python train.py --arch="dit" --image_size=32 --expert_mlp_ratio=0.25 --optimizer="soap" --beta2=0.95 --ema_decay=0.999 --final_lr_fraction=0 --adamw_weight_decay_other_params=0.05
Rows from block 3 of a small class-conditioned image flow-matching model, named by matrix and row number. Rows with one number within an expert belong to one neuron, the router's apart. Each number is 128 + 32 x the weight over its row's rms, rounded and kept within 0 to 255. All counts start at 0. Numbers have three digits each.
Before each expert's rows are labels from the 100 images, of 14848 (inputs lightly noised), where the router gives the expert most weight on average: "patch colour" is the nearest of a few named colours to the mean colour under the peak. Only what is clearly more common there than usual is listed. The data: photos of plants and fungi (iNaturalist). In brackets: how many of the 100, against the usual share in percent.
# router: router (model.blocks.3.mlp.router.weight, 4x160, trained with AdamW), inputs 0-53
# up: expert up (model.blocks.3.mlp.up, 4x32x160), inputs 0-53
# down: expert down (model.blocks.3.mlp.down, 4x160x32, transposed), outputs 0-53

# expert 2
patch colour: grey (82 vs 44.9)
router.2:089139115176106168092146171124141179159141157150157184148149097114175103107055129101182135119127069114140139151125167138080073117147108182149139142140072117132110
up.0:165118166097134138145115120092120128092162130125092107152130098149094144102114148130127123105166127122101118115153110089129128156086131111148092096094157091129168
down.0:196140103127145094137107173115079116122098123119092146179153093119170103185137115180131089171139131148121138128093128112146136124139091149129138071122106117185192
up.1:047136126109121157161159130143104184134138120118086105158202102134135174170132154116158190166121154080111137121099156093154185138088090130175131127122139107081073
down.1:064127125144129119182129132143145139130111146153121192088119105171211082143122128136137135121174138109115112085091177124086136109128116110143067141145128172127119
up.2:115153115123094158121119102106086102060136103118144125109152085132116137210066152171104134071152096060097134121091141065159160170130191152162163092137172142101155
down.2:099158131151132098151095096096121104182025111211116158152123070108118126207136149123131096167037115184119131106224146101153149144090108133116117110109090153161136
up.3:083147142130124152138042121127108125108109115130101103127181105105125163208133146178110160123138103082099102124181157058170184183047112113173141118137165150117204
down.3:081116119053091123153129179115110093142121129108087157151174113101172104121120133157135144162129094046155132096158109085148132198121143098100151115141108089146126
up.4:064138111135106067126103116169098116175114111161129126109128124143067175095098157111186133160154123170089124131081144213161127179123124111061187109133152134130074
down.4:133129077099134135144141096154148113056105083191173085156167125172135137097111177145113204102142169120114123176162135108121178155174187131066121114119109108169172
up.5:118145117140127180156121117117122175194133170144110129107165148148139153129178164157094075108132123142118141129132067129130132100161129105176137129138157116105177
down.5:198132181139106160122150075174103056152191162113172095121121105137116128141159125122142174124118130136129147167135126144067138165158109158050106163156157154130147
up.6:072137115124077116166106099124095155116088152063081126163127108135115155154212121155104148122163181168125215127129069103112145140091138079178100104133124067111130
down.6:084075133192104120150157134138126231095138156141164158136136093126130161138136134160145102142149071176157070157060184132098104116156146175167119134106101148103121
up.7:093160131107105134187116174129104070102129124162106132143188095149118144123127115103125153140146172114136126095107103138116181111108139142095158112178153088108081
down.7:144118165157087121184142129111177101156119136157102147122101094146009160140137164125074185141140163131101101170159087122108204110151170104100133164088151123128166
up.8:121154123212125156184136107107109088086118101117156105098136097090130139213145145118154082099146095099129158132149106141156150126144089155170190115130130153128128
down.8:114222134157147064102145170146127077147130156126088092131127105111095111157097076139095106137159186132135098066133098084088112085129097168161182120132150145127176
up.9:087164119129102134164111099115109130126129097148111131138165079140106118170104129145129123140155155169077182140134056168146139152120164085139128084107175077102101
down.9:219129142096130181095200051111101130154091133172131139110106111143124133142143073126094069137175148152128097154165176165128104114158142125112140119094158104152122
up.10:165157088110209126146105077090128080084155102108131140153102118086136123228129185163096111086169098115120115109145097102133150174071136084057139106135180108135154
down.10:160100168186142101084122053099105170137079113083055147126181103056093147140116143184117092135051122072075118096169088118138116102109074128086149129149162126077135
up.11:130075080131131152124109098130098155099124156066112142136124099147132173150108114119205094138175137108106139133134153102142143132173175177182117121099142160122148
down.11:103094130063101162088149063104099214090183142130151103155149165171120122120101131110123136148080137124156124157105145131125108101052196137191066138154122094136131
up.12:099151119102084152142156108105104161105165051171107110127169128101117166118129104152119141132159124119120100055109081178107155115094169142105096098122131147144119
down.12:195130137097139131105109076144138094119115164041169106116133088096164123108129130094131106093144129126101115097146120110100139137123149139124146154122123062093101
up.13:086093095116147159159122124148128109127082100158086139165201089128118191102105133137148132119119183178113181142138100124108159148134104110084141086136151069128110
down.13:103123108072174154091123135118172080146157156106072142126065119120172096091104141121103157110111087169108101134134086154099135159136105104103185114090111098142190
up.14:068094105193094141157094174144092173142130153145131136134206092122092156091151112108165093136179124137097099129120096109183134179115104105152131115096169077102156
down.14:117151166134150094076129129145134152114148110146105096108072057088075135142088108101149085100153128099140110102123060065119136129104072127102108094135108111124146
up.15:025104102146120127147115140156113096129111126151093130102125093132105159171162095107161178130133196117120115153108151125128124116126085141142122125145149055099080
down.15:177137088117131126126164128126071137136088128120122143148162100169144163084123132147175106128138174126108091179164142143156149168138137125138107157170141127081129
up.16:064128120141085123162153144167058132159125121178103143120216097152130155095143108137151180134121176168089088125104073148135131133114099110114178084111142106097141
down.16:166169069143070125125149171139119137221190116101111115145129144121189085119146111120164111118164125119109163166129089138056112103080172108212172147124176136106051
up.17:087108112166134079150125093126134115126076085105144102142081095163101178102129197117178127117152199165129135140145084129101130164063085158144107107048142107113105
down.17:090115153045164164138106123126139122108187117092164188107070171115173172165118079162188126099156125155138093145058126184091100125140058133108094143100127096114138
up.18:098150114144144198127148138123079140132149140122088115093151124139131138177146153149092137129110096201126175095065096152123163102066129092074103127129154182112124
down.18:068066092125123072113122126117136141123160119115198172122110129082141081129085135130108134156143115202140105117118126103142114119111133204170178089142124145119122
up.19:113149108132123110159080157156121154141097135189074128159111132132129124127080130121177087128132153207055159182097108161138134192096111102164118113113135109118118
down.19:126132112118126117124119165154114148130141154111177105107072158137127127111130135081151145092120156177128134127094137150080122078124108115092164129100111112114122
up.20:177122079158167098088155078086149129086198161101115122122129129078101182164145122177102019114143097097153155109137088160119080170079231110140089158178143095122147
down.20:159093140124054190162137144144187148133137151113141084103123118115167124127117122167119106084073170094155107175105136053111120042122110144139057110124122151122155
up.21:122224122123085093127090080081107146141171110129108152111089115122123116174125151138091113118135109142116149149204089129147083128134142164053089153163168112117102
down.21:080088140164141057156128155111135128090078142109119174178155106149096116124192108113120198153101101110120159092103127115122075071146097124109160131165098116116120
up.22:110120102092206128154093111161129144099074123192065124125118157128098172152094126170109110113128098155111176146174125138255120150089194073132192117143156053124116
down.22:181076165163138129130107148134155152099174138139079110106145139108110130098176082144147184139108126104143140159121167095109123146094206099103167109141140215105185
up.23:120155116119094074177131117131116127125126044091118087137112107167126165120090097146149131124147164126116137144118005151164142153102128077151136080071162114126121
down.23:128134103099115100117100093100087110097091114127116102112149139147109146096087196101101088159127156058127116077154154129161099123124111136126182137150099099105100
up.24:063168125144149113119164081116086110098114120101123081122153109156109187148153145129151141118140154120110072127145083202127176164150106109134106111051147122121122
down.24:123128138130154179087125079126133124166159119059146137099112162131112105116163155116126141084138154184176165125122132173120126116086138101134142158118160106103130
up.25:038172112197100143154148159136119156128133128149095129135102123144117179196169107100130157145172191093122143162124105099096126066115126124138075110188158125120099
down.25:076061099055197141174124159128101204074104118158165122178121089105130109091102121154132149131165097137148175160141160142192139150154178170159114121096136152141112
up.26:094092066109172181133109082153097099117136133141112124141140086148133205104125200079153094160124166124126172138115102168120197163163143143186158116122149113135111
down.26:143142173162155069162119135080078071174066104167114115180110149189107151148122136147131160139148126128111224081101108165152117173169159153152085130132119137114120

# expert 0
patch colour: green (52 vs 6.6)
router.0:212155074136135110138070149149087074151139162130091060073137148116098121097178159111116094139096151146141126096183176087181144164052101117116120149132158074112138
up.0:125116106092103143106119171095112126036160088152138166116142114128089172142083149113122188103142195057141141139094190093129150090126142114138143115185144082128087
down.0:156117165126107140100117126147171133162203142085127098110070164111135049101153160083128166132177105155140119163102155144135129118118146154110122136124123142136184
up.1:128155169115137122102126084113074159098110090107131138132138118156177153144100115185053128120127108072093105113141132104090127174109162117134110088167174106110090
down.1:161098140145103055101173144113084117119105144136104090102110084153124088122095124162152094113132143093125130098125148147140096129132114083122167114153115119145138
up.2:105163069106084110105162098135053147136125090125100183151107084171132146148133112114188141164125106125111136127068123198112104158125092090114137098130153098124135
down.2:120125196139065120158127082138152124115174095120152103127121104115091106082137147102099153066175159114108096158120133098179131159199130132091135136152123123120104
up.3:151140088127164170126161125209091152090174171167170112117115109123091108149120147124142123082145117125079107073095145072147160143144143119092121045164154133080096
down.3:091128112127118116187103109132137169120167080139148108107119103187091125150127142200108119096184150123130120116127101098154110084098098092144136036128097084089161
up.4:102143081141144119076085090174169141119128117126138166098119115151088110147108116122102134138144117102121124119077132158134112221194163112152110129214149120056125
down.4:149134191198162124101125113152072084132096175196122112116132122097046106118090129108107123169185128137127080113166147166147053164157042084139121160154123159114105
up.5:148148139166104123177082075142047101131190125079095109130087136179123154086142176125124082111156147147103205121190095147132149153079143125176095116117142060141114
down.5:113162131140103116091109105127114090172154112153157120127155131108103116201090153126099201158093111134119117160194187162105130118088097150106094145112105200154107
up.6:132093111135152135175140191167152143099112110124124120138102115151101172144135117119151112086135139125117146112068152075119147115061140152122142113174148083119107
down.6:167162108140110104156193154118145135161092125142159095119116053140164155092181095146137138142103143118121093147171094098103153162126163110124154115084113182152192
up.7:094093115101091096143185128128106153087141113130138165097176111117056218137198055084180133124107113121143132160117115086110156164116163129099124092129144178147128
down.7:185118162138133114158170099136071130157167102185102061137132187178152135193084116128075094139096140136107155124148109075126172135170102190129064151145139136159135
up.8:137132141122121076143122105123106141077139172138149172101128136096079125126121137131154139136125110086148082137098098131161139139111122139189129115087151141102133
down.8:088132104168129115173066135120072121058124113155173143150202111143116151171130114074150095104113185108127126122135140125136111143095085119136085143118119153131182
up.9:106161163122096097132110123153126179118092104062155194130130076155089183156130104138143144096162144080091140163094131104056126156136151147111132072150146110044153
down.9:170127111163092105104144168145119133146160134048090187124141098157114141169156145140148110091148136134118125173155133147170091085119147108129126111135103096102103
up.10:146148126112166164117141165114155143131122106167134105089169123101139182105120117107134113160118137119114108118114147130138164120080140158109152121112136137168141
down.10:075079091144181081101061111111130089068056177151131128147100143182113151132094142099195115117120104141157160074121129171111098138144120195187107131146124129124096
up.11:135193120129123128136168145079109160082211118117140087094172115136135131201083129123089085106147104091112105067102127102145178133100159098133115113182134111120108
down.11:112100159099129110191062176107127120111083147090156140139146108092151109085168129192124210129118077167136153148068106146159091120121131097112109128099137154096111
up.12:071232139128106099152141124138124181084145094148069063066088131125113122152108120104122122060125104105120147123103118153105125114098110067075110116106162083099087
down.12:136179080127177192121135068115168112201096117167107096184135089060150147132125177093179174172176150146117094145062110122122115131167095176124138151154123144114121
up.13:111151114128124135104161127109185125139149150233149189123222162122098132123077174185100149125110114125116070130116076125122133085162164107120112119117133144109152
down.13:067112122122102104073181113085108078106087110171140118135104096113150147173098095183084102131123166135080133125126151056104139147116109119148188108141128172114068
up.14:132177155158123127144147076134109122131118107106142111111095108158072106174179145139084173108136109087114109168169094052162148081104061137167121130130141187088145
down.14:123084113104144091124117137143150189129127150101123112095127133131116158166101122125102118127107136053146140094175127081121125066065075169153178072067118132120122
up.15:088086129150101175147087114131141108048120173141122089195141138115101160177145113132137143057168085091079094144175142121128154177096080125088139064122137108116097
down.15:104132152151155134146078154114165152060076139169188183107134080139142147132140129151147099124117081172144179074102101104166103094129148143094173136147149121102108
up.16:158175133127146100120116082126103113089210122135126088075195123112092148123122080150091103128115146085115097117202102132156155116061138133063110124159148128114097
down.16:154118168127111188153045107131147165086139150110189193155161193111191128181091090139067135103050103113118135152140105137103094115122145118104187156130138124174079
up.17:154174129130134163123152050110132151066179102079160124095147134140110121136108211130059084086113101097152105119198096086133132100152131144136164110113144183133121
down.17:121085160147144125150139124120132116089122125134072121107107115129079137078161181057067159065119126116112157125131159130103148159154157126081152177175126054115174
up.18:114124110120130177168112154166130086104094141125096119133117113150149132146167102160131119113140202223119141140146083110111135093139167148139160083089138092087164
down.18:141068117096150137131069179127161122086142134077183139128089170123173100051151118116126133120081062157183136151027116169168117109130173182148115125148134143122175
up.19:117097130099103116097141125133138144092189124103098141103123106129117137138158074086145158125158140132121094108088183086185136210117166121150105099135158092088101
down.19:108152153140127151114155136127117124176153114163123103120125046093117121124135145135103118144109160095112093056094067089120151189099084143150152139138117168160155
up.20:191119126183138096156191123147184118131194151132155084127129138119125108122131143132103077139134110126117126077179120093107130142122157093083111124143146066130069
down.20:160146118118120171158080180125112120135139129082094195123130115132156165131120144079180147111117069131098153173120132174172151123137141125144095128140143105144133
up.21:118162148145104105143166162129129171105122076138104186074136145158073126175184110116076138085152138074121081145090119116096117125187159113177116128117150121099135
down.21:080173124120188190144136158113147093111082123148153145148164177130124130118130125020167100129157134139120145066140155116116143155112138127151058146168130128119146
up.22:136098180158084121153182192137159131150111158173175096102153113141160110116119127184116170122123133160138149127148103147077092064159119159136157143130098103127192
down.22:054096129122128085140163116103126141088157133174127068145131130113099053136133146152121086109189163145066127051108114115095095119167120133151111119167089109072070
up.23:125150113157170089123113068139103114149159101169118123106136106141076143088125141140101101134095133192099106125085088168133110156124113127045121127084136125113128
down.23:158115104089170176138142097120162133188109124163115200124115110121141192128072103130147129146104101144111197189118164143148168151220172181139112073096135089116073
up.24:161125132174166144164119065118114107119181117036107074129123131104159147190104139108157105124123082089112119102204170101188177176068131157117119116123152121132098
down.24:100153144167162145094155147149127114159153149092073139145178146097100122080171123192084116132074114076154155116157083087097089198111088107144110117082113093138120
up.25:121123128158129100190157059087131087149105158082125129125182122101108160126131153185064147135138106106150136099162083090141158113055062163146117124150142164113159
down.25:158150134147090134096103128139139134086186154089163147133150164114166133152195113158101134143134135108135093168129123129079125080065132121135206132093131125107153
up.26:092083130138155137165060066147112120144066138111111139140160106145113169104163124186150106124176155165106148106166073105114139164085124145154157099060155133101212
down.26:166163132081134119102163068119129187144046125131093124130123113132075182179084118122184119131110131183122125129132168157129130099159139116163096128039120088105129

# expert 1
patch colour: black (87 vs 5.2)
router.1:107127113123112099175122110176139120145114149108152139143121108157127104146142151127110122098199200148117103165086076188142090158148138142127145070137154085028103
up.0:099106137103137128140105146159121128149131124113137129218141119164113127143104111098140182195143112185028105105081136186084130159131145106076120068138145105090113
down.0:120175094176164097156115138132130118128108153140092146157168063121102146166131134104169110166073123104113166106115143159083115122097090138208114117140130190145119
up.1:083167095174144142116160136143103149132131097113142146091137100155089122175140134149113078072161114123179150117120155141115096108164196128118147177167161161060076
down.1:152163106108117155147117152154108176158091103084137151168162164091109098110084124102132102135144157149125099044130059130110087089187066090111147099092148083168080
up.2:167099148135105116066132158142116129144164085140130066124152127096111142074165192120103103134123102076124114118086167121163100084060026118096161170161120225058091
down.2:115173161143118095083170188123096125156143159105108110120127118121095164182107127100138115122124116084077136079085188168129121125107088102154165182158153120148159
up.3:149160109152183145174093097134128115151085127075160164112087088130098121088126114126122161161167103145069116119114149098158152153109123148139148000144143150118073
down.3:133129125162126152230150104102148115126176065209150125039112129115161117150172178118126123122120105177147153153128124119164131069119169122134118114159138122118126
up.4:080156129071142127195147110140149106118079175176136148140126136130107118135098140138163165152144174073102175132143128129162155109126125186091139028111142145167108
down.4:150151112099155104186143102144171118109152148116121134097115104123094134145143122127095083092169154106190110157152106112098111150125178178183123040104136075161130
up.5:075125083112192145161148084153104145127108120078137101092126117139110131092126175112145146120142167117061120111112153108193202180151123129146122000112147154119076
down.5:132175128068153084143131159130145096086157150123110102114107128112139143167091144167096147189141142059165192255128151111105133156130201161158114121114129103139140
up.6:118052079177154114103095132168149133123109134184155139132120148132110099156072131170122047095200123139098137147088130153117114173169142141133130117133162137069163
down.6:112098102152087144105117122131112049123130135128143130125144179104128115158107097129126145137111130084147114154063100140093162144109170125132126097129134109105195
up.7:106177173104119109177067116143084118134107142090121180080097117171136145056111090138120114211097158142051169140138096133104173175140097163174125103110109151107086
down.7:142104150119111137153150138101172136141144114113105117100121094133123108102155160075155118135131175132158160092102129104168121167195173107027167120122127171123169
up.8:083171102140134141152122129113112139072107126117141058156115081097118136133129072100145170107139106097051179113177155106205156146091092125112106044144173123154106
down.8:098142144146111081103128147084070099155116122100128121057097117178122134188145152146119101143058082082127161112132071102123127179115128146153147155120106105113115
up.9:206184151101121094153160127099146118124165136135125134081153155066122121124153089079120109113150109078129133156155069112127160079099097137175146120139138137128072
down.9:141167067169105134155147196137134171112101115092164114142154183121133123098149118107125084146098118083113096085098110105125132082105096153214167141148134129077136
up.10:049123190110083133143145119132125111111085080102120144108147093146098125134044115099115171086158208109141140202140099125153117125130142153105132089096128086123132
down.10:185115167160166176124132109139100134112172125100105119062118136175120091150142133138134109092102138111127159187153135106146149110117133101134144113117117113135154
up.11:203150124130152145104183131114133066125133166175128115138091115120086120221092140134130161101139143191132103115121120091147099154104180104107138106127130041177171
down.11:087076078109090137116152135147138118082181109137116137123161188083111100139110085130102146151187110194121073099123075199100138093142088099101141140146106166156182
up.12:100092102108130109163086109123097116139093132107104144126101075126146125095189128095101148131165217202113174104150059143077148075086131087119132144109135034130111
down.12:145072115105111131131129116123165116131142145082216138151145159119162140141130129159164114096107111203108120137065208164191114105190192139185122147097127134128213
up.13:090134214141133110139133103125155142116105205053071155147099127139161113130157117088119116161146131092112172137146162089151139130140169103097137122073115078110116
down.13:134114188119135079123098139115182149098177135225100102153116127167079130097120074112124132173160143080096113157150127125107134102193136120121111137097152158164093
up.14:139112067123130123077122159109138128137170097128138079156109153101144135190133117159093067033184115103212100126114087172129100151131195116124098178196128117133098
down.14:159132131089150108123124104107072145176175096141128092188100200133192106095105119083091217146149140106078114110162142110098117182155098091143142150137134187168114
up.15:094106161152149081159163167150147140135118135145165147128107120160054105094139085149143134125177111114047102114070084176131123169134084151126154075100127145012132
down.15:165080142073169139114125128135145120121151131085090162102137124139160155130085117143136130164093126048118140201136139164125123192108165103130163134111128131128109
up.16:160058118078154132147220129148203137118135187120147105133124154137089150093111160149117124104149145107109084158075132165117166143111121136110110051106142108074145
down.16:143135131170102124061100054107115131132172125153129137164132188128197108103120131128139106149108105080096112110154125165063105081167087139159112148054147151133106
up.17:160178134139161150197104135142158125139155132101133142099113081126143102159061161148083116107132119204106129141123108131145104113129148131115131115156144112044131
down.17:053106120108100117170139101127119119112104127126155132119072103179116105109139138131113155094118143211150133128109142084128129067117154112133101159158105129142105
up.18:112132149165118160140186094101114106128141133133096128115157155098115133173123124115117151045158106089165086169101096096112126153107100146170153103109157170111116
down.18:133140166163132136121172100134132122074134127174181155136139125150129095159147126154154116154133091184114146135145070185069169145106089078133156141149154184133105
up.19:071119144119144121161144149132135127156107168107111105110122124135101159116168152104155140161120151191094134099102070186092138127082054156074122107092134186097072
down.19:076124068160139134130025144113141091128130117104142131109107113085144091130121133136061138107141069210134104149102128103112144093101073148145118115124089123119121
up.20:161185144049105142139164138150158114095169117112140129130073129142121113160074152115087157095130121114094135156112128131125113102160170141129127097173147070116037
down.20:162159138229128127079141126117111122112122135118147104140228138139123184148143118131137076129094078077115150151041102207109110157101135173157129160132145103121135
up.21:060158189186086126133099122123094131109101119112093144081129117157087118131098110125146181157136146112083161130119158131115151097138107115093127091089149138115133
down.21:080214158090111155140163108161076091137108118132152098132134122088148127093104134119135196140159144164119092112188168103166155177165098116092125142116130109132136
up.22:078130094058174132119150166149129086124135115125139128109126121177138134116110069098103120146143176092140164116130160140112114109105180127116129109200156102091090
down.22:133092137158097166140119109137112099163086120173144162133159147116144180136063095122129135148119153162149121168106092164153153108109116115136138091166143087068163
up.23:107073121162114112172097101137114136152084131078100107161111097135161130132189052126154118135172212189095154099097120117073138134108164119116097096114140098130129
down.23:053114123140114140122192154124126176117112146143160182146115174132187145126108128163185139139131076172148093164080160121094150103149104164143095131120156124098082
up.24:074149116138090145084095146136094120110088033128109116117123134118130162111090118097121151084171179119127131160124141148139150142107087157167146109168133140138173
down.24:098128093059172146143157120088145129109148125217174106163130144169120071094137118098118145149150119141146165146152115109153099110155099163123091099114101149183036
up.25:098165205138050110080125127120089139134163091161139125125101120178093115097133103166105148112177111107099146108104124154105095073157165103096173143113142132097137
down.25:157052101104080119104113155116102132139103113118112086122136163180126106145127079123142107057143140113161178104123114138128139089158104108167094127104122132159067
up.26:101134200112093138093061127113113137150122104141089152190106163141056104111154017140113093140105137089094111105161090155111126174176124207084096113137140095158160
down.26:068133179164192077128127142119122161120145110114097157114160030117083177153179117128105138146112064132110130133137148119197111148104128149143158124132142082094191

# expert 3
patch colour: white (74 vs 1.3)
router.3:141122150085124109085178094083161172062140093106170129178152152111095174086142153192140191141094102058116111117150141070093143076127124144123106113100152162138132
up.0:165178116165116099129157115141134134105136108062156107086144124152119089145187078108156125123120162063150102148155027074114108105154103121163125136162138138138108
down.0:101095166187148152153159093126134087109097105167152101165137157111138084158096094072126084119154152081112152099199210083076171077078155130068140132162130139128112
up.1:107121132091132143116178156101156166109148100187153117096180147078110185112076153130151167166124074092124121123104146089126193100121112116096172113127147162164162
down.1:207124165168133096139075153140163164106068135114126124105118163106163160119092142134135165160110114126099139160086111173138132122114151123112125123097104121115144
up.2:078122109111116169113133076134136138093137155097122103111127132150143161153070093151205181174104060089111217150152188135093146133196164105144128114083141195174158
down.2:165119137131082124101142141130185146107120112155120130104176145121120139136078110169152099176122111132147107124143145199092110093142146147087145148136130066098091
up.3:078088104005141135146159131127153174063133136132132097142112112103127127166082169123142138117112127146113191163145089085155196188129177123186147105091130103139143
down.3:168131115108158113120140133120104105119084105155116176110125067121103154203125253126064107158088113163105128108163157088135123115132100129096149166112118125114099
up.4:093161052148182127145123099100133078097167109120159162126145119069146173167083164118129036133112103153147141152155109134141191154083171112094137142146157129158149
down.4:166097075099109120155090171131091135160100099164109068101117171181153078122091145095124139135140114088139147101119142080123164134181118117127127142099128154172123
up.5:091132215108019111105126134121103146113141116114133115135112128178094104136152081134106143121147118117102150114148122144093071109167130107119118133091132097128140
down.5:139064093122027116117088171133136140113137118149112086126146161152131099123121071105160111086096110095155149128119141111101153101152099090116108126069117154171082
up.6:099090187168165126103154097121114127150115119132086141158140117167071115112078131175109184110142127114102135143098090087100153114112132124122131088052159170102191
down.6:149120111105130109116130121119114158134144097114136056211115143154108125123133062148147140108095148149165200106116151123212095082118155111141183127092137127143165
up.7:124123098200099128103147141101100143076186089132168131145126091127141176165122074182107095095196126090131125096137106142105115130078171132123122143148170139119119
down.7:098107079167115179136132162138062142133165121090126128218152149101157110116072060147087160138143107139163065117144108100115122187105119084109118119113133155151164
up.8:130152114129177113106172123115118157067140087121130148073122134140127154119151122129157050098124106097141185128135158114078101102120159141148138153134147191112097
down.8:110122125125146167199126099117104113145124131148124140157090176127138127151094141086125163142127177139117069152092061126209128129104200101145028049065124156183151
up.9:143163086192174152155107120131134087129078096107128123118135113129138160133063223120181163196100135187111097138127125110193215136090111147123077089115163142146090
down.9:098098086132116115109157097125039138166157112093138129204152184155125103105080054096157206157159186122104142112131109138179117162131119095170075162090120163177131
up.10:178156102067138105114136159128161184152115147147121070076146140114126090132138076142138072176155103200133103111146108102143056102192162107195108146126133140093085
down.10:163113147115189154152198173106147099137102075095128181106091123087048091110112154062175156148142121138120027105144145089108118177169096107041155117129136113140192
up.11:130169128184099105140122113124105084109150087097145111116158113123110152145190078124175131101132150121142080138142032157122172098165100154079152124149138143151123
down.11:177095130165101193157114121129094094143130078136133115119101145163148149131131114189161152129122164170151060133157146200109124095100107160096136142112129133119130
up.12:144098142136111177113161054099130156050173082101151183210117111115128147128074100180129207122156116104098058078125086111142207144039140154126118068069168141125120
down.12:122177154145111171121174096121165131202171189190111127094154145143117125076079109133115081186144158121125215095107118167141120113126165109157142139154118172132063
up.13:089158084128122106119101119135120152040152102088118159145084111166150111173128142095115171111167140104122128114153123135120151115129183088144136139149138123148078
down.13:076107119101078101111142110118195178081149127074145144109205076101160167206167126176136154090114068168130130109091143133137130124135162182178091158139128128083108
up.14:094104093162099136119083143135120206117095123160142197110152083132086141155085103156135129065193126113122134140055172098163141164136071123097096103131160128114149
down.14:114183128154156091136161099119126155135118117147118152129110094135095193102158130157149106119129131088124093106108000070134126133143107139106156114088129055117143
up.15:145139141132149127115135024123132109049129114121184133172096119125088170094071119151124155126127080157094186103112120128121169149093127139049120070119162131106102
down.15:113099121124132130147099092122111130103077142101130162071111099162108162165137098103167085078135090112137146122136135136133167117140119134174112113129139149062095
up.16:110194176109114092100140135105137175066115081123161145099143126155086114128130129108118155135140149137092050117063047179112154067125152123141114130095139169097100
down.16:087132130098179080147133133150077117133150086143128114174104105123098151155101099182101128107066120090162161122072130114107105177139095127203105126177143112118160
up.17:180129115184155122113139049140139128089175164175133126090125112113132140121071127118148124166096103184110215139152170136121132134105154110094110119136151143156127
down.17:066058157196140141144113082122099116082132147137124168128144134160125125156135131159175127089112076188136108151121179102072111107044120109181096131198127129074101
up.18:121104132113142086112153041134165127108185104125124134144147101120091177121149128172191200133114121092105109104127108147106155109080132122043141079105149172137124
down.18:134120123095160101172183111114112113163090094150062089113115094158155152086128146163076142107115125104105156144164163104163137145078158114097121161139152171216092
up.19:159160160000038113117133098093111117123135106112105124176104113113110128160102144101062160134115161152130092120139139113136112127148132068075118135128129087159117
down.19:131171135113200149145182088105088052198135116142118144155154110117133127152116200154057130161158163120123099124169106110129118184088151132157136124182130144145149
up.20:087135190185064082123137128113107131121120105103115126107125119171087106111155057123149175108140110101106167136129119168089089106151116124078123108102154122106100
down.20:113173156091147161166132086129101110159120163136111144140111113057182132132112254104091132183115154162083110132110092138138104133133141148142132137132136134119130
up.21:204157129129120157115137156117129180053158100160124155099106119131096091141141121126102129112141116090133142152139126092132125087172149090157117117111151164130146
down.21:058108117149155120085120161130151161108171171122058135088044076120124114141165149089131151077166139129117095154103130127101145093083117113125150140116130102120126
up.22:094130132167129142138082110124092096111155093138123061098189159136141156142114086107147137115098093043113074142144158072147158175080101135089166120125141197112157
down.22:107114133164094141182084154121125155138173135103154133143161155129182081141165120161108167101130029103133151108104112123142117160136137163107125131157130113155118
up.23:106125127120105161115105105121099093109097064160133138119147113121118217133099170164158154108117184152125104108136078126129181175121107146153163115135138151129194
down.23:130195150137133108108132100136145178129124178074168119091136079116167106127148176095140107109123166118112140151113155126089096108095137107137159129133138114087094
up.24:043156151107140082139093131166127125145100078068124155132067109166079109147129090114136170160120174184098200143130133172144121124097134179060142090119157124112102
down.24:132117141128106096118172122114157149103133128099165149105084144121131078092116111148109184094179127191110090132143106143124104132118120153121121128169103094107160
up.25:130139106031165152117134068128112099066211119124139079137130138141131131141126144162148109088151121148124082160159122143148063157096143110075151151152142130084101
down.25:119145085147129060091134163111060124132121106107159174166132109134118115183149180117120130155192126110121080155169087104155125141209100087081123153121136153159139
up.26:076143177092119156128157100106150131168134105169143114173166121135098173089047117211107160125109103166111160131140089144136126128097112108111136130098141140148134
down.26:122105129102141135163153098128171113151120155158145079113130099143162080117190110045095159156122139131127181125110165093137152174137171123106125154106126157192162